Weights of a small self-supervised image encoder.
Model: 4.54M parameters, 32-pixel images, arch gmlp, norm layernorm, layers 10, width 192.
Training: adamw at rate 0.0019, batches of 128.
Rows from block 4 of a small self-supervised image encoder, named by matrix and row number. Rows with one number belong to one neuron. Each number is 128 + 32 x the weight over its row's rms, rounded and kept within 0 to 255. All counts start at 0.
After each neuron's rows are labels from the 100 images, of 14976, where the neuron reaches its largest size: "colour at peak" is the nearest of a few named colours to the mean colour under the peak; "strongest on" is what is common among them. Only what is clearly more common there than usual is listed. The data: microscope photos of single blood and bone marrow cells. In brackets: how many of the 100.
# u: gMLP up (value half) (model.blocks.4.mixer.u.weight, 384x192), inputs 128-191
# v: gMLP up (gate half) (model.blocks.4.mixer.v.weight, 384x192), inputs 128-191
# out: gMLP down (model.blocks.4.mixer.out.weight, 192x384, transposed), outputs 128-191

u.96 [148 129 124 122 128 163 135 108 153 163 124 130 120 136 178  98 178 186 134 100 110 187  70 138 130 185 132 155 149 153 161  63 107 159 140 102  89 128 111 164 124 163 165  92  73  89  58  73 156 157 157 174 137 178 105 152 102 104 140 117 153 172 162 108]
v.96 [135 142 119 137 124 130 141 115  82 175  79  97  89 105 200 105 180 137 138 139 104 149  90 155 160 118 165 149 113 106 150 117 121  97 123 185 135  87  91 144 102 127 152 174 104 128  66  99 128 112 112 119 123 224 135 159  77 124 135 102 121 157 115 134]
out.96 [130 133 155  64 127  91 179 161  96 145 127 131 141 117 140 163 152 134  96 151 124 130 119 127 128 217 134 117 169 140 113 178 131  93 102  87 169 141 153 186 158 144 170 134 122 156  94  92 134 151 179 188 102 131 124 162 170 164 153  93 113  68 136 129]
colour at peak: black (100)
strongest on: cell type: erythroblast (48)

u.267 [158 126 167 180 129 184 139 127 137 175  95 136 124 146 192 103 139 212 138 120 122 159  83 128 121 192 136 199 118 134 122  69 128 155 151  93 129 133 115 134 130 157 146 123  58 119  82  83 106 143 135 172 133 170 113 181 121  87 140  98 144 166 144  85]
v.267 [158 196 116 154 142 168 133  63 108 145 115 122  97  85 185 115 164 174 164  83 140 147  62 165  94  91 157 171 115  99 116 121 110 147 135 188  95 105 122 109 117 149 105 137 115 142  75  94 134 172 102 128 118 160 156 144  92 116 100 137 129 173 128 118]
out.267 [131 125 151  86 102 114 187 131 148 152 114 130 112 125 131 143 157 135  85 139 154 141 119 151 115 200 136 175  98 110 167 175 126  79 193 128 158 154 147 147 199 133 179 158 162 170  95  92 130 122 152 197 103 178 101 124 167 133 168 105 118 111 150 126]
colour at peak: black (98)
strongest on: cell type: promyelocyte (26)

u.285 [108  89 148  82 127 162 148 128 147 144  89 122 146 132 167 134 121 199 117  81 149  92  72 124 121 184 124 182 152 153 138  93 115 165 167 113 126 123  58 152 141 134 127 101  83  92 154  52 137 175 148 132 120 146  93 146  89 123  88 108 157 147 134 143]
v.285 [120  81 173 118 139 193 170 138 117 156  58 176 110 100 174 132 100 185 125  94 146 101  58 111  82 112 138 128 115  97 165 138 118 134 107 139 117 105  58 149 127 118  75 126 122  94 139  72  92 163 124 124 118 159 152 164 107  67  87  90 117 170 164 143]
out.285 [ 86 150 124  11 159 112 193 153  73 140 102 156 114 126 102 137 167 119 125  84 149  91 102 100 106 192 137 139 149 153 168 157 134  91  87 109 176 120 125 169 133  93 126  76 173 201 118 149 133 180 140 167 107 126  85 132 185 132 169 148 131 133 143 115]
colour at peak: black (90)
strongest on: cell type: erythroblast (32)

u.23 [160  73 145 112 119 122 169 117 203 209  83 148 158 148 101 109  83  98 154 134 142 146 141 146 136 134  85 161  88 153 167 153 125 143 161 137 135 172  94 114 199 118 134 175 110 137 105 136  58 109 113  97 132 184  43 186 120 160  91 128 135 144 144 104]
v.23 [125  87 156  92 153 123 127 160 119 130  72 184 114 108 121 132  88 128 129  98 124 114 104  73 120  86 119 115 156  86 162 169 120  82  76  74 116 129  88 142 156  94 118 103 104 134 146 115  95 117 137 128 102 135 120 170 134 126  83 117 157 119 107 140]
out.23 [ 63 144  97 118 123 120 116 129  96  73 159  86 155 118 182 142 140 182 140  83 113 125 101 113 112 141 141 129 185 127 133 144  87 137 161 173 110  81 113 123  79 146 136  65 126 143 131  89 139 151  97 190  70 145 142 101 130 134 145 109  82 144  84 162]
colour at peak: pink (59)
strongest on: smear: peripheral blood (72)

u.211 [129 179 181 108  97 157 164 113 128  92  98 121  84 126 153 124 116 190 191 139 145 150  75 135 136  89 116 151 140 122 200 113 117 121 127  89 132 170 135 129 189 126 148 113 116 123  90 142 151 124 194 131 187  83 134 137 137  45 126 117 176 127 157 155]
v.211 [138 118 166 174 110 109 170 121 106 159 111 150  96  70 173 161 139 155 171 121 176 120  55 139  99  97 133 126 127  86 197 108 148 114 118 140 115 136 139 119 131 129 121 135 139 113 103 101 143 139 122  94 174 120 142 169 123  47  98 124 128 133 177 137]
out.211 [151 144 121  66 121 173 119 150  87 149  96 131  90 122 107 118 142 113 127 146  96 167  97 128 139 125 163 118 168 109  66 108 155 145 116 112 105 155 192 131 123 168 172  74  96 185  80 103 129 142 132 191  70 133 141 121 168 152 156 136  77  66 132 161]
colour at peak: grey (54)
strongest on: cell type: lymphocyte (71)

u.81 [137 156 176 143 140 143 158  92 104 157 123 135 125 124 154 131 112 150 218 161 165 124  81 147 134 135 108 147 133 115 152 152 129 152 122 160 144 150 132  92 246 147 119 148 114  95 114 114 115 123 158 140 158 174 127 161 106 132 101 140 163 124 143 132]
v.81 [114 174 100 172 162  86  84 111 142 135 189  91 148 155 115  93 161 128  99 119 101 124 150 154 179 160 118 144 109 150 139   6 189 150 155 130 165 111 161 129  95 146 161 121 148 131 125 169 184 106 116 151 164 133 128 103 151 128 168 165  90 122 132  89]
out.81 [180 124 176 134 130 110 236 113 163 160  67 188 139 112 131  69 131 178 124 173 202 136 143 144  57 185 136 180  87 113 172 143 172 118 142  73 149 149  94 132 176 157  70 202 165 114 133 152 136 143 159 116 104 137 110 148  95 136 137 141 109 135 209 145]
colour at peak: grey (44)
strongest on: cell type: lymphocyte (58)

u.278 [156  97 160 138  67  99 113 135 124 172 115  85 116 123 103 130  93 176  92 158 157 164 129 158 126 136 106 152 116 158 155 120 222 105 128 110 113 176 105 128 204 124 148 143 127 126  88 130 125 140 139 105 128 149 122 124 182  85 110  91 104 134 154 131]
v.278 [158 105 170  80  97 180 165  77 118 144  50 139 120 122 134 161 102 153 122 141 178 108 128 178  78 139 193 185 113 116  94 165  70 100 128 140 122 111 102  83 144 113  66 128 131 138 127 131 109 141 129 112 157 165 128 183 159 149  71 114 149 134 122 152]
out.278 [170 119 122 115 160 111  82 117 111 146 184 113  51 113 218 189 136 132 118 149 126 173 102 135 125 110 128  90  79 180 141  82 135 134  89 139 170 119 119  74 104 134 131 128 102 118  80 117  93  85  95 123 163 117 109  64  89 142 149 151  83 126 128 124]
colour at peak: pink (71)
strongest on: smear: peripheral blood (80)

u.40 [138  96 131 105 171 147 149 137 142 121 130 166 139 170 138 120 121  85 143 150 136 134  98 133 133 155 105 158 116 116 192 122 116 148 114 177  99 194 113  97 248 141 113 153 127  88 126 114 128 192 109  76 130 183  95 189 141 167 137 126 181 167 122 143]
v.40 [156 151 152 193 181 172 150  80 122 192 107 134 129 108 146 116 154 124 157  92 144 167 114 128 160 131 162 150 112 123 154 117 162 124 125 195 109  82 112 111 124 126  92 179  87 119  79 127 148 158 112 119 148 168 130 153  81 125  82  69 138 155 122  90]
out.40 [125 105  95  97 130 144  73 136  90  79 198  62 151 114 133 168 138  77 147  84 127 183  91 118 112 159 158 100 181 167  66  92 117 110 126 151  95 156 153 139 156  86 112 103 155 146  98 134  93 137 121 157 100  89 116 128 155 193 168 132 107  31 102 170]
colour at peak: pink (53)
strongest on: cell type: promyelocyte (25)

u.46 [133 113 197 179 135 141 107 105 157 148 116 122 132  89 149 121 120 184 192  88 154 134  81  96 125 148  93 120 133  70 200 119  89 119  96 104 101 146 124 136 181 153 125 124  92 144 109 104 133 167 192 151 134 131 118 121 109  93 113 112 164 135 150 150]
v.46 [175 171 127 170 185 163  97 137 113 133 147 137 121 142 160 112 168 133 148 153 136 125 103 131 155 149 152 138 117 137  90  61 120 147 148 164 140  78 159 157 100 135 142 185  57 115  99  78 145 119 114 148 122 160 137 158  71 103 168 122 142 129 102 116]
out.46 [155  78 208  98 111 175 178 122  83 197  71 185  77 107 148 183 147 135 124 153 144 136  72 173 116  57 176 111 131 123 157 141 169 116  97 122 174 154 116 150 186 134  75 184 134 124  98 185  60 164 145 158 118 138 133 160 164 140 141 147 109 139 177 131]
colour at peak: grey (62)
strongest on: cell type: blast (28)

u.347 [128 126 175  94 157 176 149 137 130 149  94  91 105  85 143  79  83 168  99  90 177 183 126 176 138 111 146 129 139 162 135 103  89 118 110 130  86 151  62 105 113 140  64 142 109  61 140 114 141 149 156 164  99 176 111 141 106 131 179  73 159 151 180  92]
v.347 [142 102 191 167 187 115  91 135 118 155 128 200  72  89 117 127 107 126 135 128 128 205  91  59  89 109 109 114 153 101 141 102  89 150 141 140 135 120  82 163 131 157 107 176 118 135  95 119 145 139 129  89 108  75 151 175 112 107  79  62 124 146 161 120]
out.347 [150 189 103  96  65 103 129  81 138  71 122  80 124 120 105 153 123 126 105 150  95 178 144 161  81 154 180 177  93 116  55 115 103 100 123 158 153  80 146 105  81 142 112  90 137 125 152  81 125 160  74 162 158 114 166 104  93 144 158 155 152 144 149 186]
colour at peak: grey (59)
strongest on: cell type: promyelocyte (25)

u.147 [ 87 132 113  77 168 112 162 155 107 116 120 188 130  57 147 109 117 155 116  57 113 115  89  70 173 136  99  95 200 102 176 150 140 147  35 129 137 119 111 188 139 120 165  50 158 157 134  89 128 192 122 144 118  89 136 120 123 103 128 137 109 129 147 138]
v.147 [ 76 186 104  93 137 107 132 182 147  70  98 199 145  95 146 135 115 124 126 119 109  81  78  87 171  99 114  79 162  90 117 149 129 123  88  95 116 111 137 192 117 156 126  93 112 163 153 147 105 163 130 125  91 118 133 132  99 102 122 173 136  90  91 185]
out.147 [ 79 139  93  68 125 133 156 104 103  79 116 153 111 109 120 118 139  97 116 152  86  96 107  75 182  98 124  56 161 114 101 131  82 113  77  92 146 142 164 156 144  96 166  58 136 127 182 139 127 160 182 139 104  76 144 105 122 130 137 149 139  74  86 188]
colour at peak: purple (49)
strongest on: cell type: erythroblast (34)

u.338 [140 102 144 170  99 151 122 105 132  92 123  88 107  79 181 120 143 233 146  88 138 126  69 159 126 126 164 161 144  97 150  87  98 106  96 129 120 143 136 138 181  97 112  91 130  95 104  75 136 145 112 155 173 130 109 108 133 113 194 122 138 137 104 155]
v.338 [170 133 155 164 147 167 120 166  67 136 116 135  86 132 162 119 135 168 124 119 194 172 130 151 157 145 151 151 129 117 105  37 104 120 160 147 147  65 128 162 102 181 155 169 125 181 101  99 142 156 162 104 137 159 175 157 132  96 147 127 113 158 139 122]
out.338 [157 139 137 104 130 134  98 147 159 114 121 180 122 123  84 131  91 112 176 159 127 112 163 100 100 151 102 118  94  92 157 122  97 138  94 105 172 183 103 122 145 103 128 218  93  71 148 103 101  51  99  79 167 153 115 102   0  64 113 179 119 135  85 129]
colour at peak: white (89)
strongest on: cell type: artefact (33)

u.230 [147  83 131 134  91 129 108 118 201 123 121 117 157 133 143 202 176 120 146  95 124  89 105 154  91 178 150 184  86 120 101 127 121 123 115 187 116 147 127 114 247 116 123 113 154 152 145  62 100 107 110  94 113 126  54 126 131 132 110 139  95 141  77 188]
v.230 [119  95 150  80 174 145 126 132 112 123  64 158 133 126 163 150 149 160 116  57 141 105  78  95 116 108 172 131 187 107  80 148 125 126 133 117 119  94  99 150 120 134 116  78  98 146 153 135 123 192 139 128  78  97 128 129 116 159 123 156 139 137 106 157]
out.230 [117 113 166 167 156 201 146 163 136 160 122 143  95 153 168 145 131 194 129 104  97 185  80 130 162 136 133 165  81 144 168 117 126 163 126 120 122 100  89  98 111 108 136 103  82 133 116 113  73 100 115 135 130 148 110 135  58  48 113 121 129 174 147  78]
colour at peak: white (65)
strongest on: smear: peripheral blood (36)

u.70 [122 141 135 200  98 109 152  62 122 124 127  65 115 123 147  86 167 167 166 131 146 123 123 188 146 132 159 200  96 149 154  76 143 148 137 180 174 110  83  67 116  92 126 159 143  76  92  78 158 122 151 115 175 212 141 118  58  72 154 115 114 136 108 106]
v.70 [175 117 146 123  89 132 121 138  73 140 110 101  61 120 211 132 183 158 143 133 143  97  58 198 140 138 179 118 168  83 103 108  95 122 121 135 152  99 156 166 110 118 155  80 133 154  99  87 104 175 192 145 142 116 149 125 145 129 170 146  98 146 140 183]
out.70 [134 147 189 139 129 137 108 129 124 127 148 136  97 135 143  75  80  86 114 127  89 116 139  74  77  67 138  86 179 160 133 115 149 124 113  98 181 188 166 159  88 198 102 134  81  96 121 162 210 116 138 133  99 128  99 106 127 131 111 101 120 146 116  92]
colour at peak: grey (57)
strongest on: cell type: plasma cell (25)

u.20 [125  74 152 112 140 143 112  70 134 180  94 121 109 105 178  76 142 183 133  68 130 115  97 132 129 157 145 177 104 112 172  87 102 143 127 143 138 114  97 105 134 138 147 115  60 115  77  87 143 127  94 125 123 194 107 173 136  84 129 127 130 161 192  74]
v.20 [ 95 139 111 145 109  91 144 139 146 151 151 119 150 141 109 103 160  84 111 115 114  87 145 124 148 134 124 100 100 135 134  92 195 118 148 118 133 103 139 124 103 130 165  65 134 118 148 223 140 108 144 109 124 112 126 123 252 140 111 145 118  84 125 121]
out.20 [123  84 105 106 185 150 170 127 173 134 129 154 170 169 102  63 109 165 218 150 122 120 139 137 187 166 100 111  81 108 113  99 120 193  81 140  80 122  95 148 153  72 116 160  82 138 161  77 101 149 133 118 142 139 107 154  72  94 149 173 150 162 136 161]
colour at peak: grey (45)
strongest on: cell type: artefact (31)

u.234 [146 114 114 155 100 133  85 118 115 142 119 117 122 164 198 165 157 181 113  82 125  83  57 161 125 131 135 177 123 138 124  96 104 153 151 147 134 105 125 143 133 111 123  97 105 154 102  77  98 136 110  95 126 150 112 142  86 115 110 148 108 154  99 117]
v.234 [132 134 134 105 100 180 103 103 103 152 121 149 112 101 159 172 142 122 155  81 157 125  69 147  99 100 154 117 141 102 130 116 110 110 138 140 143 123 106 133 126  79  89 115 155 187 120 196 103 140 139 133 120 137 154 146  79 129  95 162  89 130 138 134]
out.234 [129 121 133  74 136 113 154 105  86 170  75 133 142 165 126 115 144 122 140 104 188 109 114 166  96 151 159 175  82 114 168 156 140 125 193 145 112 122  90 121 185  74 117 147 193 174 127 162 129 154 123  99 113 175  78 118 130 160 125 153 114 148 183  66]
colour at peak: black (93)
strongest on: cell type: promyelocyte (25)

u.348 [124 169 177 129  89 122 138 123 107 101 124 133 118 161 138 138 133 141 153 139 138 144  68 116 141 137 147 138 146 158 161 135 102 118 147 127 132 170 125 102 244 129 145 135 163 131 106 124 139 160 155 127 201 101 122 119 141 121 109 164 142 100 151 133]
v.348 [130 107 102 143 105  94 103 137 170 131 154 145 126 147 137 184 218 113 163 166 106 126  77 100 139 167 103 118 124 122 140  61 157 106  96 144 180 135 163 168 187 123 176  68 102 160  53  86 121 126 124 165 156  76 110 116 165 128 144 132 144  92  97 186]
out.348 [145 137  74  93 134 130  69 128 150  99 172  95  92 160 137 125 120  94 143  97  75 164 115 115 101  96 143  99 130 173  73  48 114 157  83 170 101 120 136 124 125 132 112  36 106 147 128  75 148 119  57 141 137 112 117 112 114 119 120 126 105 144  76 160]
colour at peak: purple (53)
strongest on: cell type: blast (26)

u.273 [175  96 143 132 132 161 168 131 116 156 126 159  93 142 167 154  93 171  98 138 149 166  89 121  88 151 155 119 115 153 134 107 168 143 152 131 126 129  95 154 107 144 137 150 101 147  68 145  82 142 115  88 131 160 152 201 126 113  80 166 141 145 152  92]
v.273 [190  93 168 134  88 116 133 105 116 167 103 111  88 109 149 163 140 128 149 167 161 128 116 190 109  84 153 134 103 111 105 137 127  81 125 153 117 121 121 106 121  97 122 153 131 121 105 148  92 117 130 104 148 154 143 198  98 180  90 122  92 154 134 116]
out.273 [184  89 146 129  82 136 129 103 122 147 134 100 177 113  85 131 118 140 158 128 149 153 134 167  64 161 141 186  50 177 148 103 126 104 180 123 152 121 107 160 217  97 118 191 165 154 139 117 129 107 112 118 175 130  99 102 103 147 136 138  89 163 141  95]
colour at peak: black (64); blue (33)
strongest on: cell type: erythroblast (41)

u.193 [153 114 137 119 171 176 134 146  99 153  90 167 155 147 163 174  73 102 173 154 165 116  85 101  88 129 122 134 112 131 167 113 136 141 128 118 104 154  86 119 228 123  98 149 131  87  96 149 111 106 114  92 148  99  88 199  82 128 136 127 162 154 115 131]
v.193 [161 164 140 155 151 168 110 148 115 135 183 130 110 182 175 143 152 126 162 177 173 160 115 132  95 153 142 121 177 129 127  76  81 157 159 162 165  91 160 121 114 181 124 169 125 215  75  90 174 128 180 109 156 116 143 131  99  99 139  73 127 142 124 127]
out.193 [109 195 184 140 147 128  51 143  98 126 135 102  85 159 135 182 103 131 127  69 104 132 108 124 122  55 161 112 148 150 128  83 194 145  96 157 120 104 123  65 142 136  95  68 109 161  96 123 123 131 112  89 102 138 154 109 149 113  57  99  87 164 136 103]
colour at peak: purple (44)
strongest on: smear: peripheral blood (51)

u.21 [148 109 121 123  99 101 131 130  80 111  98 117 107  85 183 130 204 178 111 123  93 115  83 149 140 102 166 156 142 116 109 138 120 103 109 136 134  76 119 169  83 107 183  77 131 119 110 120 117 173 124 190  86 146 155 116 128 160 163 137  66  98 123 170]
v.21 [136 116 146 111 135 126 138 193  69 120 125 172 100 122 126 204 115 100 106 150 146 133 133  95 103  59 130  69 168 124  98 145 135 100 101  64 119 131 138 173 109 108  77  94 141 113 139 199 136 131 172 136 130  58 187 133 170 160 104 123 109 105 106 155]
out.21 [118 115 161 136 123 110 148 138 117 127 132 190 152 142 120 110 123 146  93 155 162 126 139  97 138  77  93  33 161  88  93 167 140 105 130  29 119  92 140 151  85 116  59 122 151 150 143 195 113 107 164 134 115  74 177 123 151 125 140 143 136  75 156 150]
colour at peak: black (54); blue (45)
strongest on: cell type: promyelocyte (32)

u.143 [147 123 137 141 130 165 147  83 106 161  76  85  78 107 171 116 118 202 123  72 199 180 139 164 111 121 152 157 168 167 175  65 114 126 115 118 124 136  95  61 147 145  57 154 170 101 110 128 187 174 118 159 174 157 156 135 145  76 138 105 162 167 204  69]
v.143 [105 173  71 172 140  84 130 102 146 132 142  89 143 134 100 123 129 157 117  94 154 120 161 151 190 161 123 145 141 162 117   2 197 130 111  51 107 154 129 126 123 114 112 103 167 160 153 158 155 127 171 181 154  99 127  95 200  96 156 164  91  93 124 111]
out.143 [ 68 104 134 140 154 147 194 157 146 192 135 204 153 128  99 104  88 114 195 118 125 127 104 115 170 147  72  75 146 117 232 117 158 104  79  50 102 138 131 178 152 117 111 178 114 110 122 159 146 184 192  95 105  81 113 149 133  87 115 105 130 131 147 120]
colour at peak: white (73)
strongest on: cell type: erythroblast (46)

u.377 [ 89 169 160 109 126 153  97 124 129 116 145 139 103  91 132 117 165 180 185 113 109 131  94 126 149 146 113 140 130 132 179 136 123 111 115 161 130 159 134 136 198 118 136 123 126 109 124 127 139 176 135 128 125 122 111 146 139 156 139 151 113 113  80 144]
v.377 [131 118 161 107  81 153 160 144 110 128  58 130 111 104 137 123 109 159 107 111  98 133 126 120 110  70 143 118 156  92 117 172 109  93  67 188 116 131 106 156 161  78 113 113 120 136 144 103  94 150 104 164 114 127 136 135 170 156 106 124 160 125 125 195]
out.377 [139 114  87  98 112 127  80 133 156 104 175  62 115 151 142 105 114 155 137 126  76 187 109 147 153  83 102 110 155 118 110  77 120 173  58 141 155  91 134 131  92 147 168  54  94 120 103  78 107 103  90 152 109 129 153  95 148 140 135  86 123 100  67 167]
colour at peak: pink (56)
strongest on: smear: peripheral blood (64)

u.74 [118 149 108 162 104 152 112  64 149 100 156  81 128 151  79  79 147 155 127 117 144 150 160 124 119 148  93 171 126 133 167 137 163 142 134 104 140 226 121  88 180 167 128 125 169 113 140  77 187 111  88 185 182 127 104  89  77  44 187 138 140 147 177 108]
v.74 [156 109 109  96  74 115 117  83 139 115  85 105 147 129 123 184 160 109 120 123 137  80 111 140  69 159 148 186  89 131  83 173  90 116 172 148  99 114 112  97 199  82 113 160 130 137 130  96  76  87 115  57 134 144  89 109  99 106  69 141  96 132 101 149]
out.74 [ 85 148 119 119 114 136 128 104  70 179  97  47 163 134 167 168 131 145 155  87 185 111 105 179  84  72 224 196 184 120 123 100 171 109 174 161 172 132 142 149 112 119  85  73 189 125  82 111 162 186 157 148 198 182 147 139 145 154 163  84 127 138 151 127]
colour at peak: white (87)
strongest on: smear: peripheral blood (60)

u.270 [128 150  92  96 111  83 141 135 178  64 135  94 153 100 103 166 134 104 181 146 146 112 142 161  87 165 105 143 124 120 117 134  52 146 108 108 100 140 116 134 181 106 131 103 124 110 144 111 131 125 165 142 154 135  63 102 129  48 113 131 104  46  80 219]
v.270 [177 150 139 148  99  98 140  93 142 150 115 149 165 164 126 130 156  88 140 169 159  84 133 162 124 125 162 198 106 164 138 153 106 142 136 186 152 138 127  88 146  80  98 200 109 149 152 158 101 149 101 113 181 189 121 168  97 151  56 127 143 137  75  93]
out.270 [146 100 131 167 138 157 104 157  82 126  89 176 104  94 155 151  65 147  92 133 128  70  61 109 116  90 155 114  77 155 142 157 112  87 108 102 107  70 128 161 119 117 118 106 136 152 124 140 109 122 125  97 234 125 170 166 103 112 104 149 127 108 112 129]
colour at peak: white (76)
strongest on: cell type: artefact (31)

u.271 [153  89 194 131 135 144 158 166  94 170  98 161 118 108 148 128  79 145 105 129 135 131  46  89  85 124  93 103 135 108 177 131 144 105  55  87 135 146 133 162 186 118 143 129  87 107  83 106  81 129 147 135 139 161 140 163 120 118 129 113 164 133 162 116]
v.271 [171 102 163 169 156 115 115 151 112 184  98 194 114 152 137 157 141 125 116 162 139 128  86 134 159 136 158 129 108  70 121 148  87 118 123 124 148 112 136 134 115 137 114 157 146 139 108 104  65 105 105  57 134  74 128 173 109 105  90  87 149 123 118 160]
out.271 [178 175 199 114 123 145 133 139  62 159 128 106 135 127 154 170  83 102 153  88 147 150  85 158 128  60 202 124 129 155 146  75 207 124 198 131 116 137  84 124 137 131 108 111 170 130  96 161 100 150 161 118 127 124 141 122 158 138 106 148  75 151 197 102]
colour at peak: purple (56)
strongest on: smear: peripheral blood (44)

u.63 [154 115 128 114 116 125 116 122 125 152 122 112  92 108 200 150 143 129 193 137 141 140  21 159  70 116 109 127 149 110 160  80 126 130  96 142 140 157 139 125 170 153 120 122 167 120 100 122 136 121 122 161 194 100 132 101 103 141 114  92 129 168 137 146]
v.63 [176  96 151  96  72 125 193 111  98 167  46 112 118 134 123 110 122 115 120 143 155 140 123 167  42 125 175 142 104 135  93 167 103 104 111 194  91 120 151  90 126 108 134 163 134 118 104 108  95 136  91 136 157 155 130 164 153 172  58  91 167 131  95 179]
out.63 [147 179  96 143 125  90 169  81 140 129  95 158 133 142 128 158 167 124  96 151 174  87 149 146 166 143 142 140 102 131  62 159 189 139 202 135 123  97 145  92 140 137  84 133 126 191 109 119 125 164 119 150  89 119 145 114 150 133 119  87 135  91 169 114]
colour at peak: black (46)
strongest on: cell type: erythroblast (47); smear: peripheral blood (45)

u.229 [154 113 142 144  68 170 190 112 115 157  95 120 108 133  94 121 110 187 196 114 172 115 160 146 112 154 107 152 175  98 149 138 149 145 130  89 114 171 122 113 174  95 134 184 167 120 131  83 147 103 166 137 130 120  93 110  97  56 131 115 162 177 158 153]
v.229 [167 130 128 148 137 157 130  87 126 169 125 128 129 191 142 114 126 131 193 135 146 156 119 133 122 146 169 148  83 172 121 121 171 181 166 173 119 146  98 106 169 164  85 218 105 135 117 146 129 143 111  99 156 173 100 169  56 132 122 143 145 170 122  84]
out.229 [177  97 165 126 158 151 163 142 130 189  90 156  83 141 130 114 131  70 149 125 130 129  50  93  73 135 160  75 143 114  99 130 133 146  93 106 116  66 105 116  86 141 137 148  99 134  30  83  65 139 174 130 106 138 138 172 115 105 141 126 194 129 163 117]
colour at peak: white (77)
strongest on: cell type: artefact (25)

u.181 [161  68 183 168  99 142 149 151 135 181 116 151  72 154 153 168 101 144 130 132 152 160  92 143 125 105 129  92 106 157 109 129 194  91 125  87 145 141 164 152 150 170 121 169  87  86  64 118 117 139 142 129 145 140 108 182 134 147 149  91 165 130 171 137]
v.181 [186  75 186 168 147 138  93 177 107 208 119 158 103 119 146 181 114 173 126 151 166 140  90 120  94 126 130 121 121 111 107 139 107 141 146  90 159 132 144 113 123 155  90 174  85 142  97 109  91 127 132  80 117 115 118 177 149 143  80  61 155 154 151 128]
out.181 [146 162 174  72 157  85 160 115 118 172 101 157 112 144 136 125  89 156 137  94 173  98 126 124  61  71 142 166 125 179 165 105 179 164 165  93 129 157  88 163 136 141  84 168 175 105 142 167 140  99 156  79  73 118 157 134 139 145 100 182  92 171 171 128]
colour at peak: purple (82)
strongest on: cell type: lymphocyte (36)

u.179 [107 146  83  96  63 102  92  98 173  98 143  85 160 127 119 153 183 144 158 112  88  96 114 180 139 140 140 185 107 121  95 122  89  98 143 142  90 139 123 141 160  90 137  76 153 123 120  70 129 126 151 190 122  91  87  93 127 127 164 131  79  98  77 203]
v.179 [137 153 161 160 156 188 146 150 140 152 106 156  94 153 161 113 141 153 127 114 166 168  93  99 103 121 160 156 144 157 122 118 172 123 167 103 135 136  75 151 144 154  61 134  56  81  96 114 151 160 177 193  94 152 117 172  92 150 132 133 158 167 113 110]
out.179 [108 116 127 135 163 133 125 163 164 113  95 185 120 113  88  80  66 100  96 158 121 125 151  74 149 127  47 116  71 162 212 150 157 163 134  86 157 142 100 117 126 153 154 150 124  91 173 176 106  87  92  69 185 161 140 139  41  70  95 152 159 124 122  73]
colour at peak: white (49)
strongest on: cell type: artefact (50)